Weights of a small multi-label image tagger.
Model: 4.7M parameters, 32-pixel images, arch vit, moe expert_choice, num experts 8, patch size [4, 4], layers 10, width 192.
Data: trained on photos of arthropod specimens (BIOSCAN-5M), 48750 training examples, 44.6 epochs.
Rows from block 6 of a small multi-label image tagger, named by matrix and row number. Rows with one number within an expert belong to one neuron, the router's apart. Each number is 500 + 50 x the weight over its row's rms, rounded and kept within 0 to 999. All counts start at 0. Numbers have three digits each.
After each expert's rows are labels from the 100 images, of 14848, where the router gives the expert most weight on average: "top examples" is what is common among them. Only what is clearly more common there than usual is listed. The data: photos of arthropod specimens (BIOSCAN-5M).
# router: router (model.blocks.6.mlp.router.weight, 8x192, trained with AdamW), inputs 0-47
# up: expert up (model.blocks.6.mlp.up, 8x96x192), inputs 0-47
# down: expert down (model.blocks.6.mlp.down, 8x192x96, transposed), outputs 0-47

# expert 0
router.0:496643455501499520447424534527511552483532439459467503529579559504543573557491464584453453488543578437499524503499493533491476485446446569585543
up.0:574516451563509413391528508480498482496550463491522478410500517483506538548458440473558524482517459490484612462490461558486478441513469490537497
down.0:403478528572449487558457591549438523556478521443494471548478528535517460552467497443550513540526487543516518498502519594408526562488551373520467
up.1:502506450481401475450492448452428470486445480468564451489432401525442522473490477491435554573527547437540517522439441470412497528525466527525515
down.1:497452498456439472535543585508558530429406483518485576428508526456494501550449542477633428511599523521525497436466553475499459531579362565559552
up.2:501542503531499442495455461538543548505582561524504497420488447500546433516480512455493451513490506509619398459447495454354500553554416447457545
down.2:538493481500560385565523526554453496494494447460409513424472444483438612563432443592482528487531510499452497510501465420453419442459554459530493
up.3:534536426546583402388446540543557527485472487488478493502491397525556508523397519558480514497436469507502527433474491490499547474537533482465422
down.3:541414556560421552606503461526504372515464497509505604551498427509420550412503496537533509516521523511451534587543570598534567572502441529519528
up.4:534506444405499536453607452537452518454477487603538586602516526532508507481545530517503510564529476538513523452548516457450538421526467564522480
down.4:476519494469468455499444490525576478526569491557453541434435493526559569488416553455493476477476508542544410477436565479607490626544548413481494
up.5:472452621528440613548549475525520481489492555512458477565499597498616464468480420523441521460439469546488474495497474449535533469572507489507504
down.5:477431440530510511464506448525467537506470431583539481411569593522499575445458629491473466512519522528473545562453453524489429538492494540583479
up.6:531360500390405522478445498487523537551602482493497431532486415461484497472501490446422474469511467560481466504386490580484483496454420526447395
down.6:549528534540514448494544498581493460438483463548512541587464529436556456502422566505608585373585518453412475473563604502534490500484555547479567
up.7:494456580520411541444487474521468492554538434434552453468468555493445501522548515481585516547543537592530479394550527509434522505429558491482561
down.7:533474420432482460544498519571547466505500389513555534454392499548439451488407420534496480533523451492471530572558378550572506483493589522608504
up.8:546578474564514456515434477591499581496630541572543463461494538498490488411562533541482540494487495514491593480496508520460476409482509573520429
down.8:531389491638380518405493528455466441556444471471523537559441545583461581551516467504412534509449471528527486583535544482516450544454607525432483
up.9:552499518427492527505575480581511477454651488563456565481496489449634607406481422529495556516472532549512514542526503542460469524452477537485477
down.9:504564566411446529504482625475432462498561492524489513552434547439523474494523441464582503524614384492547475533484477457458606375394533428501459
up.10:425588496452425398477426470499492521496539585446563539547511517470410531511461512475581572514529475522484522436490479441569435491428500588535495
down.10:550419551554527497605545459571581545399523541528505441525496497480516434509554509479465447405479475480483562517570510452520549483615491542543550
up.11:419428506552520475483424450508417521399549483506448472547456464487545558488592437563488512518526538526498514445486547550473483494485542487483508
down.11:582391546592486485438514583496587531442489514575494568469385477545473491539452584506424480519437555410497606515515541532461456504490499442556514
up.12:586477512568552421543399442471555513453473517418509492502542417504532455477563489457462586569459449521523462477486612501468462463568481469466484
down.12:490491374509389594452504490532457512416574444468482486385485539506586436536597397459394499557582507536474598506525395478500527489538461472514490
up.13:472433519397455551521443463488475477456515510515473504563510502552464460430489481399488586470489505571516434404539402563506519483399495521483461
down.13:498501550597478363519569535507534488606438561481506561479461506463550473522525522433477506478527527478436503437463551484549482517488502539538498
up.14:448491498462467494476425484503556528508483465447487613490511502522551446491542397422532454391511443475454517419434546532609598451512419358480455
down.14:478395475490501525413516545521503555466502459512558525539474475448518497498499641575444453598496464479367517531461595502467480501495555555520458
up.15:478481536510482571503450374563487543406502552440507558589559403642488449500490467492524462552554472548538484466491408468454560531542680485489475
down.15:534510433478529553529618460481498412473538474573535452553523474447448509624529468447507512593485476434474527481429509627561482408460525476403532
top examples: order Hymenoptera; class Arachnida

# expert 7
router.7:543543502617591488496537467493401379482566568422481424476529487613444543505514448543461445615527474467514537424492597520465498506477560446524499
up.0:462428476476463486506505478530586462465461507555468581647416556594552484489576460516577559570355534520536456420484487570512538447556497438529424
down.0:512480382529479454535464511505521443564585503534575524473462501375459412612425569429487444466491447461509485483503424527440510548458451572478539
up.1:476452470507450487544527543459492483493465465538505394528490507507558521473537444549567482496498459518383558570504362544481520455535456513637463
down.1:487541359545560573458507556562416618544573443430473536482484533415553525489456500461503448508470484502512500539568548537559497491506514518514521
up.2:603582478464488474429517578382448527444490564466441442526460521476560579472481542428501472480458543516481476519600550617437452580487478482539433
down.2:550458432419486537412490482494466588500515343536421540574510530520482408525507469521559462440320554499517490533519536468482561523476513544432576
up.3:415554558472449511551430475432534474464491458404446509492487568506504512412471578491467484576460542489576443405495516507439488537419475556507497
down.3:542544609498607549452464491587501419477525478534519521481517451475378420532504496547549477495486477570529493451525476522617577513420426477438409
up.4:490468569536484508516512478476468503470558563483437472447507482612477537519502506549524596529442482532582455452556538568591491553537506465566399
down.4:518444423485548494588505556503575489568501554592555478476551452419434489487505544415390506560567425516482540537543525526483482518478601517447482
up.5:423502509467534451510512556525535555468514557512526558498515554474551507457445509534529571552405549510539617472553403490495450440480484519474409
down.5:527497463555527532503561557508513474520523514396560523427482486502449554454553566534453582458452489483516460598500556475526488531510448581576480
up.6:469445450518364587579414464544542503464586418542446518457530448516560531482461502524449519539495544509579413564452511529549467379440502493522457
down.6:405468509505547467521569509452512529529523487406500563610458409479419507509526513590489490430479489475547557494517452512452573488448488433541572
up.7:565444608530520512487510401455470552500517492527526427519512542534459495514556531473419488546502450543497534457458603514508528438624446506387593
down.7:436555433557426600498463534450512476429534502488499516660468484440554417517477462501526565496541506474528479469583460472507443513473501507492487
up.8:533438421500561512412426508581537526492481430523533444534481469487603547385565518545477473546521502450541398482542497514436467544519562498520459
down.8:481521517559488471542436520461439498505480482551550478446543499522468446469465479473436451530513456557426559631457443448521509531452517493536509
up.9:532588591521421548550480431530527489509518521435522544504414511486525501485643560425518470495586503448447475494568443531518478463475461492471488
down.9:426501341504559454530457551428429450497449470602495522630574546515462557540439560543564579519537499481490505513476510430567564509513540573474526
up.10:470535428490448552460589500502513432531596520534480461556573606503491509508530480504504455434547408526500387520497515575551449526583534475481511
down.10:591565544434489442611478440579419594535567575491519489543519535404528494536593582453545538540454464465532533478564579449489536504461471530507545
up.11:459524567450498538490468429511474518446503467476410469460458492519430482445443406607470461472473501454527483505413463467400576498607559425524527
down.11:522509469481397503490512519491551476508463410460545487482544465597554437554479488466513578490541466558481540513592543557552481474538520535456466
up.12:449436518495519561549587474589426494465562498576509447539502547446480538524498468579520561464460464525487582468579496470503473515508577485502512
down.12:507589550567486549452480582486554569472514447428490411468430519484570553506589495468500512517471377541464561480459519421582521486591493574568587
up.13:454506503531543506512528562497477452451534517524585480317513514496625516607552505549587446512519427467503449458446438532525488530454455496430576
down.13:446589497470530410528572516549430565417557432488581516477471513501485566410433474526523486537540496488484512473497502397511538446561532488481450
up.14:580543505504486515505535444389470509536551456383486538557416462482657511504505454432402560419491567471541509520569443527564522451508456505515500
down.14:494512602584497475486482528433564569525461583561520551494510520515496515540540438516521453553408438485491490517418430442509446578510470497411435
up.15:446414459447575555448480530522547454548444420400512430461536360535506372418475532454432560485561510563530430443486621506517512428539505522561491
down.15:525528510489603525376510501539557501520542481544462517573541539468540478617518521499547507536433437512458502540490479462412568489559522545500511
top examples: order Hymenoptera

# expert 3
router.3:530463555571499562546514484565509492578500481582525492521504482456515462501561503451565580495480474443484439528489550447448524578523545403505474
up.0:456543456526480520475556537582478516540555416521499506494461429517418478589485551578379474560532575457496520443578414456442446490531507535488530
down.0:620603554357506499563497482540433556529497490596542523492584510468473464510474483428472539474495533599492391473466448478547533483431503453534440
up.1:487401420592520534537438532512431436467385541502532469468441396464442585490510498467557487572567537425564468473487487555540442496400551487468516
down.1:601515562509561454476509562572638474544447533510460453453573533522526425499469568497512526429422433558562472460433486531515521587535563441575451
up.2:535480564559527546476477475505540427472459391583496433492463512396439456530401596566444513462619532507579506534477563481505513550502379437465576
down.2:492513460442540468477522493533481420506406526489453451535379611424525530487479463523510531457545470526627564514513569500473497457417507461530527
up.3:513553546464407461543444401493420534576526506535559457475462448423453632520520538506472445473505472474453472547535414560569430463485505520607458
down.3:517536486443546453444524525498527434465521480513437462440468431548555453525564485454542463459649490513464526520468519524566551572517481563548588
up.4:578494422503459478579493530526502486515554523492502513423515510491510489487495401566499625576448541568481609553531536500531548567552438500518455
down.4:435453541430508560491485478424386478400497437506483497488510503474459480445362467497528466490507473480549525523507455503462442502498518619569481
up.5:528462532537436491506538489554445495489563380553559460547537512503479506471408501457405443482478564538582460426544452509527540407495427510545517
down.5:533456451465463546436523543537379540526484480408513514470405574603590482517604458507456488520443506417487512478563437487482488563513455578514496
up.6:492550511520553590459518530518517442543392426445526479489533551548448456460557518472516486486508572455516481544472511508495446510506515468543490
down.6:470521539508426387522428554533529588482579435535479432546474544432545470505463570484557423540398492462514469419532466519550516541514412558464564
up.7:432512551533547487354488528433470547400503548536467465500584516547613470489462486462521481593576495436540491451408480487545488516497484529420492
down.7:472460542501560539627543485540494465542526487608526553510500474494415488573487550506517506484528452468466537520528495593608474443548537583516590
up.8:503593519524464471551506510563497489540487483521454560495539505506568549458460523558502434530489670492472457519432493547518460398577508498517564
down.8:476538466450513564480522429469425539476493439463470467521502405451470486573448468423488545552477514609601600461466477476497516543418520535517497
up.9:449469506488463521396556537484444540525370437485540452568499546523455468576538476450488495514407519464525502455523419467408529448540443503475550
down.9:598529413460462522539497529596473498455501585521507546405446581501516492433500509453467458518562528603518516470490590502602542496490428552444585
up.10:605480497544500504449540501500446547479513610472515512457475436511478472584532480447546524467449413577446516463582483418577504476519494500514493
down.10:579420470499438596479435431552492577476526380440565479489503507430503564552502533589511505515515443488568509439526453431391440482433555530548549
up.11:548475489489488532485489435489521560557508471579518472520534520534521524469552529543522516357536509619508497516542355449542477466512403540519553
down.11:506463596455489496504442553578508466480465515453426561520489447468520562518436527459568460558571564499468484477462592506509588498522446487438477
up.12:500515493549589567568520445555545420488542449472492480546470441465536480467447490521521471586505523591482551517470533486504554481498478500473532
down.12:456545458622516487468471456514426551445438541626463570493527541460484413489412548536500488525479508508553471440636469479562513447471489459537584
up.13:508558517591505514511473521500508506506508508532376431517485474442425476371444491524535374518567504478505558397606502556490462478431479496555478
down.13:460536515515478516546587485518551600572481491493563484469567483574573486561485464505545528501400383457430415527495539511455501529504516381445580
up.14:491461565525423504492490485474525476484568480531405440443484604462487536513528579477512525491463446455523551450434537495501401557546497513567515
down.14:525404496466589510613476609459463465479454570524555491433445484469531458335424422506525435527539599546403483489436494525490516410606491423458457
up.15:460384505547622563527502562584526595501532537487510518548441479527453486523477529472485422521490520444481448498492496470472472610460460568593453
down.15:490509402444449518455376561516534470555487426482492526369583468378581529561458567583614530552503471552543516543561481470563465448483404519500432
top examples: order Hymenoptera

# expert 6
router.6:459486479438523499518451531433536483462460485509458458532519485533473445447537533436438498429539524530567455572510577505513463498437497517465384
up.0:528582489453551527484442434514510561464495566541504501432515446497513474491519535518531492583440388458521468438565521597537455499532438532468501
down.0:510411415481488496481503575594482504508505489433482475444508507625461485558594596519443510514550436517393519515489545568469433557527508458508423
up.1:493509516456476451521588583471485543512449501442612459468463579490483429374544500575553509453516468442562478461478417516491453474478538538480525
down.1:557422386512486540471480480553567554473540468519457564489499576574503497513522368487540509469475540519472531477489530442498474541483529475546590
up.2:483578444496454458489566506547514467504574549543545520487536461556453495447574562529477495544471502526535599483553557442503426455563485523542547
down.2:527482526413528571502525412487635517511549493542535526534526599448597475480499482398550543502487491517538508601562503536428528520478535502489528
up.3:422474468497491543471443481447501550467528390523498488492505509546555471522513496506458482410498610525490470502427471513526458540555513454533485
down.3:526512553476454491358424529459541481423520502547526543554513433494412572549533557508494469521434530501510513472419594516493500459481481474513496
up.4:535479493502598464489534490437412586566499496441564590555434501481503494550519564422485532541507478449419533492517492640442515464512490481537504
down.4:432426488476487497612592445509527410502492512492445529499551419533443543537644440528513527508511425412544491535630494432397505440520496493393427
up.5:538467417428448552598510482461449599480494557502514473457462488531508549414470500485394495454500447511498512510470475547522456421565494474398421
down.5:535480512579451473531470482530466459484469526436474529460523497510427581534578532591469515507568529504486508447510444558521532555541541477412483
up.6:565493468430593602500469512555455488482485520554556391441505498518546575470511472487567479415546521478498573612565492507445648538532487564430446
down.6:399507520406488532500539489457576544543518473456498489513434478415549531571544555532382529531497472522497484458407455460527595476400512447543612
up.7:526481476491524461559590441456472504536627525475518414544397526543516540618456427468526591496636414452532561415552524452544469518476529526517420
down.7:522437502533439480473475565565520530564537454546463485504518430507519475459552498542421394548482524494461451520543554478465512494506458449547521
up.8:471444486470476484588567401457580577521559436443502508531504458417484431500443563563408523475464419528494548462409494502593513450490396553450533
down.8:503546483527606567531533401441528490537592542513460440539544582426426553436509473524552499552509524455550520517496468494465459481474468502408500
up.9:516540411470541562478461537551455405463474508435445513494526442479560525467509536532521422571565471454468578482409504507443496459572532412459528
down.9:466583500506516476459484580550454474539548488422467520575486506466581429533483537527516511464465426494565452587534447514531490571462463491535628
up.10:575592463512500545447430402475481450444517479514524464394552556519365492529454488439539461450462420503418564463562549490495473432471440459457553
down.10:538451484489429425470424486574521502494504570509421453496463441457518532570510539535467557417552492516527559478590479558469580480496583488557469
up.11:485514524510463499491518523506412512470504467546550501531486441587460518571491478527488508490515462595472474518542465443439489502481358377472592
down.11:521463464520495571555543496631542498505491570401485537442614426445486554484488425485516488440476515428469559457460536452527572544579584523452507
up.12:470550547534512541543523491532492493591516494432559489447339438579385447504540560539525435489497432507486485546524519457455478495543488488510452
down.12:584448546515486482528569451475518563518438612508635598459521498503559399571565485499528512527434563575401461594479423437466388500564476412447567
up.13:594617475426505493590572479550433551521564557519544482495391654466483547569562392424481508491502507526531529525580513475436503526473519530453537
down.13:510577482573515578480539382496547488499498437516482512425587472504382559495503529503451471407436480477433518502537480553609605471533496446517503
up.14:558659450480541465485456449470518532515550464473468471452395545412495483506495437378551511513507584458513535548532383431455604523507644486433513
down.14:463527517441477419420536452469437487519507515606540504496523481346521488454468464515476567413422497498496520497489470484549480527598391443452491
up.15:485462424555489496545571441458409444515493519345538476482487536476530499486556471526447546504524439456444519534501536544494484536421531443417478
down.15:465515588531628497585519454555573514543506591504480495447531400404640536446504593517420594523553488520555445470559548531420434483359472509573488
top examples: order Hemiptera; family Tropiduchidae

# expert 4
router.4:519523467481544471468524483401506448431429573453518477453505437453429447436419477430582566541417452441530530574477600510486495490466582482457539
up.0:585432500504457558481457545443397469523355545456478514530445510445501425478516461517469456519523556516539506553523448495533440563472445504546451
down.0:446453555496554502418585473562427538544538541474568531528510472518539584475465548458440464553448451477480492439549482467491522498447439459545542
up.1:533437531478439542509538491507483426641478467510585555504419458454428578475523560459513481406473529570498595453484503485489466494466456513561454
down.1:416562522516561478412496488578473593402411531502470484505513443504598459422575555523505486484474348581593480490519454556517498472495529518521472
up.2:505511493482399500544546422445523455580565490517503589453414463502565502501481483517475541500506441551585538444535687529529485592500518490536520
down.2:441535416574495485520499471522513727502473481520491446488515486548481467505494540456493543555502552480482402533516507610477457485477422440537485
up.3:494522493528407498611599483515469586459537549517456546603546561516456503507502628461468486581555530500552475454595566551438458496507490372523533
down.3:495502569512498559504530581517545464563382542509520554457482478502504587477453417535415503459477546520533397501449529401546510474577480538459549
up.4:527482551524522541528484416551540496544492497563464488552585530475494493507553517431485406510573456447340596524466495606500502453532506522503455
down.4:505470500444534476504469542556562537426495525541576480421551566527475512476432527489450450505510541462501465550571614475464454429537496540497439
up.5:389576530428473559476557459516470439545548565516583516502430551542470549491513577469491498449487376559537522492480556534520522486519530490508493
down.5:587456456440443475408492479447506470418481361560463506543584519535568461529461505479512424583595509520490577485528435421441556465503492465526537
up.6:491508515588569558361520515585505476484527452548471499540541462503529492506526429560511441532437456371501488449489435460396385537458460359501473
down.6:441470601456497460613472563511434432581533603531522468455508525532500425486477420486439577498467562476483430478610439493498536432536515567510545
up.7:366560534463499519500470481445509488456574539417532550459482526461432513505526479502447424543421461521489502526482490503576554399468540435476503
down.7:486396480399551528426532473480389553495542465582485494458527497472590531527504470546637527481541546451607548405490480529591571442576444489528476
up.8:452480486456465529421497525503412498513491500475550511446501538488474439464328555540546499500515487499497494506443586468531458501550452432483464
down.8:502428397534547392555467495542462533491506579581474488410538533541456571553563475550451629560608481483575333534571537451412551532487523523406470
up.9:452435618557537533547480491454586528469511420425455488497526491454492544453419496464472523476515489506589460542596463502585558481486533535460554
down.9:609628468466443555476569439561522538468496507535513460480476487506565494495508548524493483530471538531525516597604605552563562545534502435553503
up.10:478421441493501461491481425488545421455647610519533483464540525463453470484536469480608536512489484472519448451579560412577422478488441390477506
down.10:507534583516504618562534451535513463491541466486452533580442507517544453550544553517484566531418530622434530502500462532495477572505562527516424
up.11:497566487401449466484439489470468576524478437529411458521442453471631487463494404467557455453527466500484482557497558530467495551493463514516508
down.11:427419455573581541462504565524460434522555512471526518452492459421512546468499548497473545504509496556521550533514547508512479538512429523502534
up.12:439524498573476438501525480504435573451497529466516529499506555497481438534522505430483404568456484553559443441395382527448554595561517532603489
down.12:504460463488403551628468510421496353475477557505461554474509539522504507547460492471505386439554571502473573528525531460600596407555437536461464
up.13:469538532475493474509526421458549473489469466588453438555550413556460461492474484400499478467461554543529444441501521491485580453456442441506400
down.13:433510649571460478584549522529473538477508557545458428538483491509541493486537539585552483542454452470451462455480482524482520493512459496438624
up.14:434556508410538501477562464323579554580518556468470501464470482514529581486559554413494515442436504467521441502597527480461446436522503520590366
down.14:533520572512551564473476536593449470499507495511511531490483563577493489590529569543482574585504588641480491497544484485488481569529460475488540
up.15:483484389465517519455424459390451498512508508477472446500471523404495450451537510521464402543472550545554573507446421593549478422502436513514519
down.15:437551492478497563460497559495459508510545534512576567571640493515411505609497506430606515414536512448556436534539493428551558422505527559456440
top examples: order Hymenoptera; family Diapriidae

# expert 2
router.2:434491508464455511536538416524528490484490472557531492567524491528520506525555613443518523478521536591529368515500515500550463462484468527529511
up.0:491551502520491473466597534498444448511452467483467526642374538472482531515439484462503555380509487511529607549519474486476527455503476543406407
down.0:522414488433376499443406455392523535456462569435486493494572517472474514519565536523436505575513469519578446512510461428404543434469511404581537
up.1:497486527465417491456369444537438458534477441403537546468506477521377447471442454556509384491491454473502501465594498468447502493483563486461482
down.1:433469528546555573504540569554549523452549541617467512516469515508492528590529479490451449551458521571546548477388528458443585473444495562513457
up.2:488448495501525731513515521471534527548461489411543441464584471581475528484487504607519426521471442376459502482500490556461531451551447490526484
down.2:485477551527496452561534457521576502462422479506501451454459529459379532495555495383516424367502466546542535498412448475476522474433407515426446
up.3:509440512550563603425546459508621591517491488475516467407486555504464514461442462400534441496509526484573521524604436534479469583493542468546549
down.3:412450478622469473472485457517496455535467493575426501534464539589530590546496504561579493546475516477547614502397514551516493558581492507518441
up.4:553516498479554532549452531515488490592466456491491502519456569447567486508475486518572473489529464467515555547501499546445546429375565430403508
down.4:439507509541466556468460520517510493483592543450550534404418508530554470507555497551489539405604472523551585484573451448560498443630454428503457
up.5:493528550489477503431529647519532512413558564546464573527560609444499515462486471504487465483504440546535442572595405430475470467537470548478458
down.5:496492495533544526421481542489473534562400541463396431586481458486536513446501507583521453493469538454529487509410495457492571481421527560571553
up.6:538483572498568561502530494444415496530560559479486442498568457506476439529553431498575582626514407496595465407462455448405495468560569525515576
down.6:497490506445395477449435445580471544451529510430440521401453437422501471535566531588471508489497588448499517438545441582435593410588556525518551
up.7:526425450525459518402433530473495470585508564551519477573448484466459457570520525501464553552501501445484480544541455493497533585477445540460502
down.7:539457392546488511554577459596522431498565461545479492457501442496530514419538481516531602557455462495531577512581409539461530552525550456490473
up.8:496505579466494556479532578488458484586472474567449536491481462573442553535501588522416506488500441573440444483409522488508412418460556453488444
down.8:485418441528561524598547532453449537511499569528490579530544543477552432470516547444497524459415529475556529559478583498409597554575508523528531
up.9:408497446549494503431477404586636579474437503526511483471487528481467485510443489475522512580505543416472518426604514532522470499518480466543528
down.9:413488573510484554522525483450471423478463432462419457553597457552467536603529439505511486461496533448517469495527516453530510380503442421477412
up.10:453464481474467449378522541458511532491528550473467478493517456518495492390410483533452500431441500481544449501525517495566511601487531616520488
down.10:437567505599479509592515597492433462512532409544516486527456429387452603495493559446341504481471441497472440438438570499473491484534517407436443
up.11:434535544422498641417488536448464538449556495505475522467480493504505527419433457432476544517455626488514528504489491527557405490505494488453452
down.11:371520476508446449403501553487523504541419528424537493493386578485529479525454559468534470505518542535499559527531405482523507429506560445515532
up.12:553509466548524526421528484493510520453602514541468564448416491555444450538578523419531517531518525507495514448521462473572440538522498513495498
down.12:425449487527524511560598515580554524590554494480499389539503535471533511438523438515426545494470447461592508483459524520527555468587511465521407
up.13:513516551513527528518580490689468445479566465557525484601533489459496470400498479493505479497539512499540566457467451540472482536536461602535444
down.13:513480504501439471495517442475429477527442476469488458507495562478529520418522533507493449501540506506506425482470522490442613476387595444496517
up.14:595575471560416541494409466419506526562419436479505478537481486552432525518389571559446412547641461461540503408532507452507451511494456473578491
down.14:544522509508583470516447483525466448424649550561513436527461495451508524582445427517585499460491508440532535450524478432495535445499537471547474
up.15:467478589480490466486416539532513567538526579550457589556479490505543440492421450472492412443481407550602454423516509465420479433428501488420552
down.15:441534425551480499517497415523480457558541525529420490517578464474485601491495481448497505509415560434503610515458581578592433560556565491576440
top examples: order Coleoptera

# expert 1
router.1:664502486515427526434608422484499593478508501533477536535423493459490465434462453451566452507438477505420570580571470464407509490563530443421425
up.0:613530512520492501410466528532328497450523562525458461463511443464549548534471561618462466504575481550519465463549550488489501532495465525555502
down.0:515445431573539529505548510518531452495557434548418442458590532470440490504511555613508507504546553463443502552491518475509594475428605536542545
up.1:435484502527507426552605574471476497439480441415467426550521508485519436563497510633494479414500415454572423398492525501433526613557456492554448
down.1:413500448462539496575421481412458495456461608546480454525492523541461429560488565434531482602523424494505552600491513529544452465483469412484469
up.2:483495408526597418468512430481490418441574555437502468478502511435445454542505581500560488518553476482465479558597450555478505476492499552516513
down.2:488538425500491531399467414513504601594454468500483447575498538463513548549514511499432535512483529507530521470457527441513450494524574529533515
up.3:537450617627464418486482458476520462593463394454442506494502579462529553553621462515473511547522388500533400550534530540500593493484460477402533
down.3:472628460547536560419462437534402541489614476508595494470433460528492365566505522437508483495596473426533550474426452521534396506506496388507509
up.4:498569513516501473485539507542512538569458448577493520512499431476537488462540563518479532567421487488532406457507495512577490465541443433569533
down.4:453491489590467468601474464424464512588505436501503452504436477570538516456493434557434549504574487586418568438472444481464457549472541485545539
up.5:443463543479653579498603514438598542587491540449527475510546439535365510508429528500498554457484582474463565434470491387457558366460566482508418
down.5:558554426437418502459444417464459496456411477434463493559500538462516469535529559563440490547539524563504412449469504588586481499506516453501589
up.6:326481445490506543476470466487486436409434491489455444527470485432429533499470485487537595568434453451510478502454506521491413445479510422578383
down.6:542523495537493463527419482465493459507444475524487516486497563492549512487556498436439464482452576502573467500485517509509465561537665611526519
up.7:495527531549594539489473590473561535478578476490545508532528478576638482504534507491510553461488552431422517442453466512535451525482529594492569
down.7:592517572548570525507554532471462517521552557506418501521460465554470517450452498494501533575549454566505432437508480481548492540433460422599523
up.8:493493538539550429497623408504463460466535511440522475454509450492479503424499419474553637531516531479507460501512461470403522530572485424518540
down.8:535497495446491514537501569385570485519504532475569437486458466535472558511551474478435564499484563475538477444526405382523456433609489493432438
up.9:505583495518600533473501391449474526511492591531481493444481512593519588489440452500532496475525496466513542560588534505498550492446467523463483
down.9:425355465503490547445504465523532456419584438530539510449515412478534545479433486488524593557447445478527400459432467458555542532520545620578497
up.10:452464421567560533473444553312488470497534529509458437513563502597470521493489546474500536503470507572449432605343560586480434485445448446486455
down.10:516509526477460563503505468504525580500532516448626449522459509460554553472509498468500466452573508434476535466550474581506557481496501412534426
up.11:520446451450497520513563537471516563368482507507507441518448487513511434491399540452538526492495525478477492518513487430453578427625502482560424
down.11:463497511456540405515555547489442546563494500438442491489520467462535524451410541557539470478497550431574406558485513598600439419401450601481579
up.12:456477541546599499396470515515611547494533425483426503500493442637571526456490582460471498526518449523531504387499386377456469489518555547514494
down.12:540495470544407548563537448472537532490434470495475481493400531518497467557494513543467542513525562615447434469538510529625550412474419425532509
up.13:481504500602522466565554495523411538427531629498514443415481535431475506504435488533494543565548457449495491583502501490498534462528479528496487
down.13:456418475431508420494455492531551504661550413540464429563531486494449518468507576432535561407573506377477420487446512469451499540518579492543493
up.14:521444515541525465461529503440462529547465458537571531536577483531464480504480624421529453439461467486456589521487550576545506488505401564469467
down.14:460511449470577463551460543526602468539535531461553467512439390492383591491600447567422520428542551519480443455559564576578534463474603508512502
up.15:467505454539427482478520446522484479487530544506532513489429363534604625553455454489476418500539566457544476469416552538427485505510367495571556
down.15:509541508546547519378523459483488524495509432427597572510560499564523470366571547482473496488515488489523510501606498482455385543407489472415401
top examples: order Diptera; family Sciaridae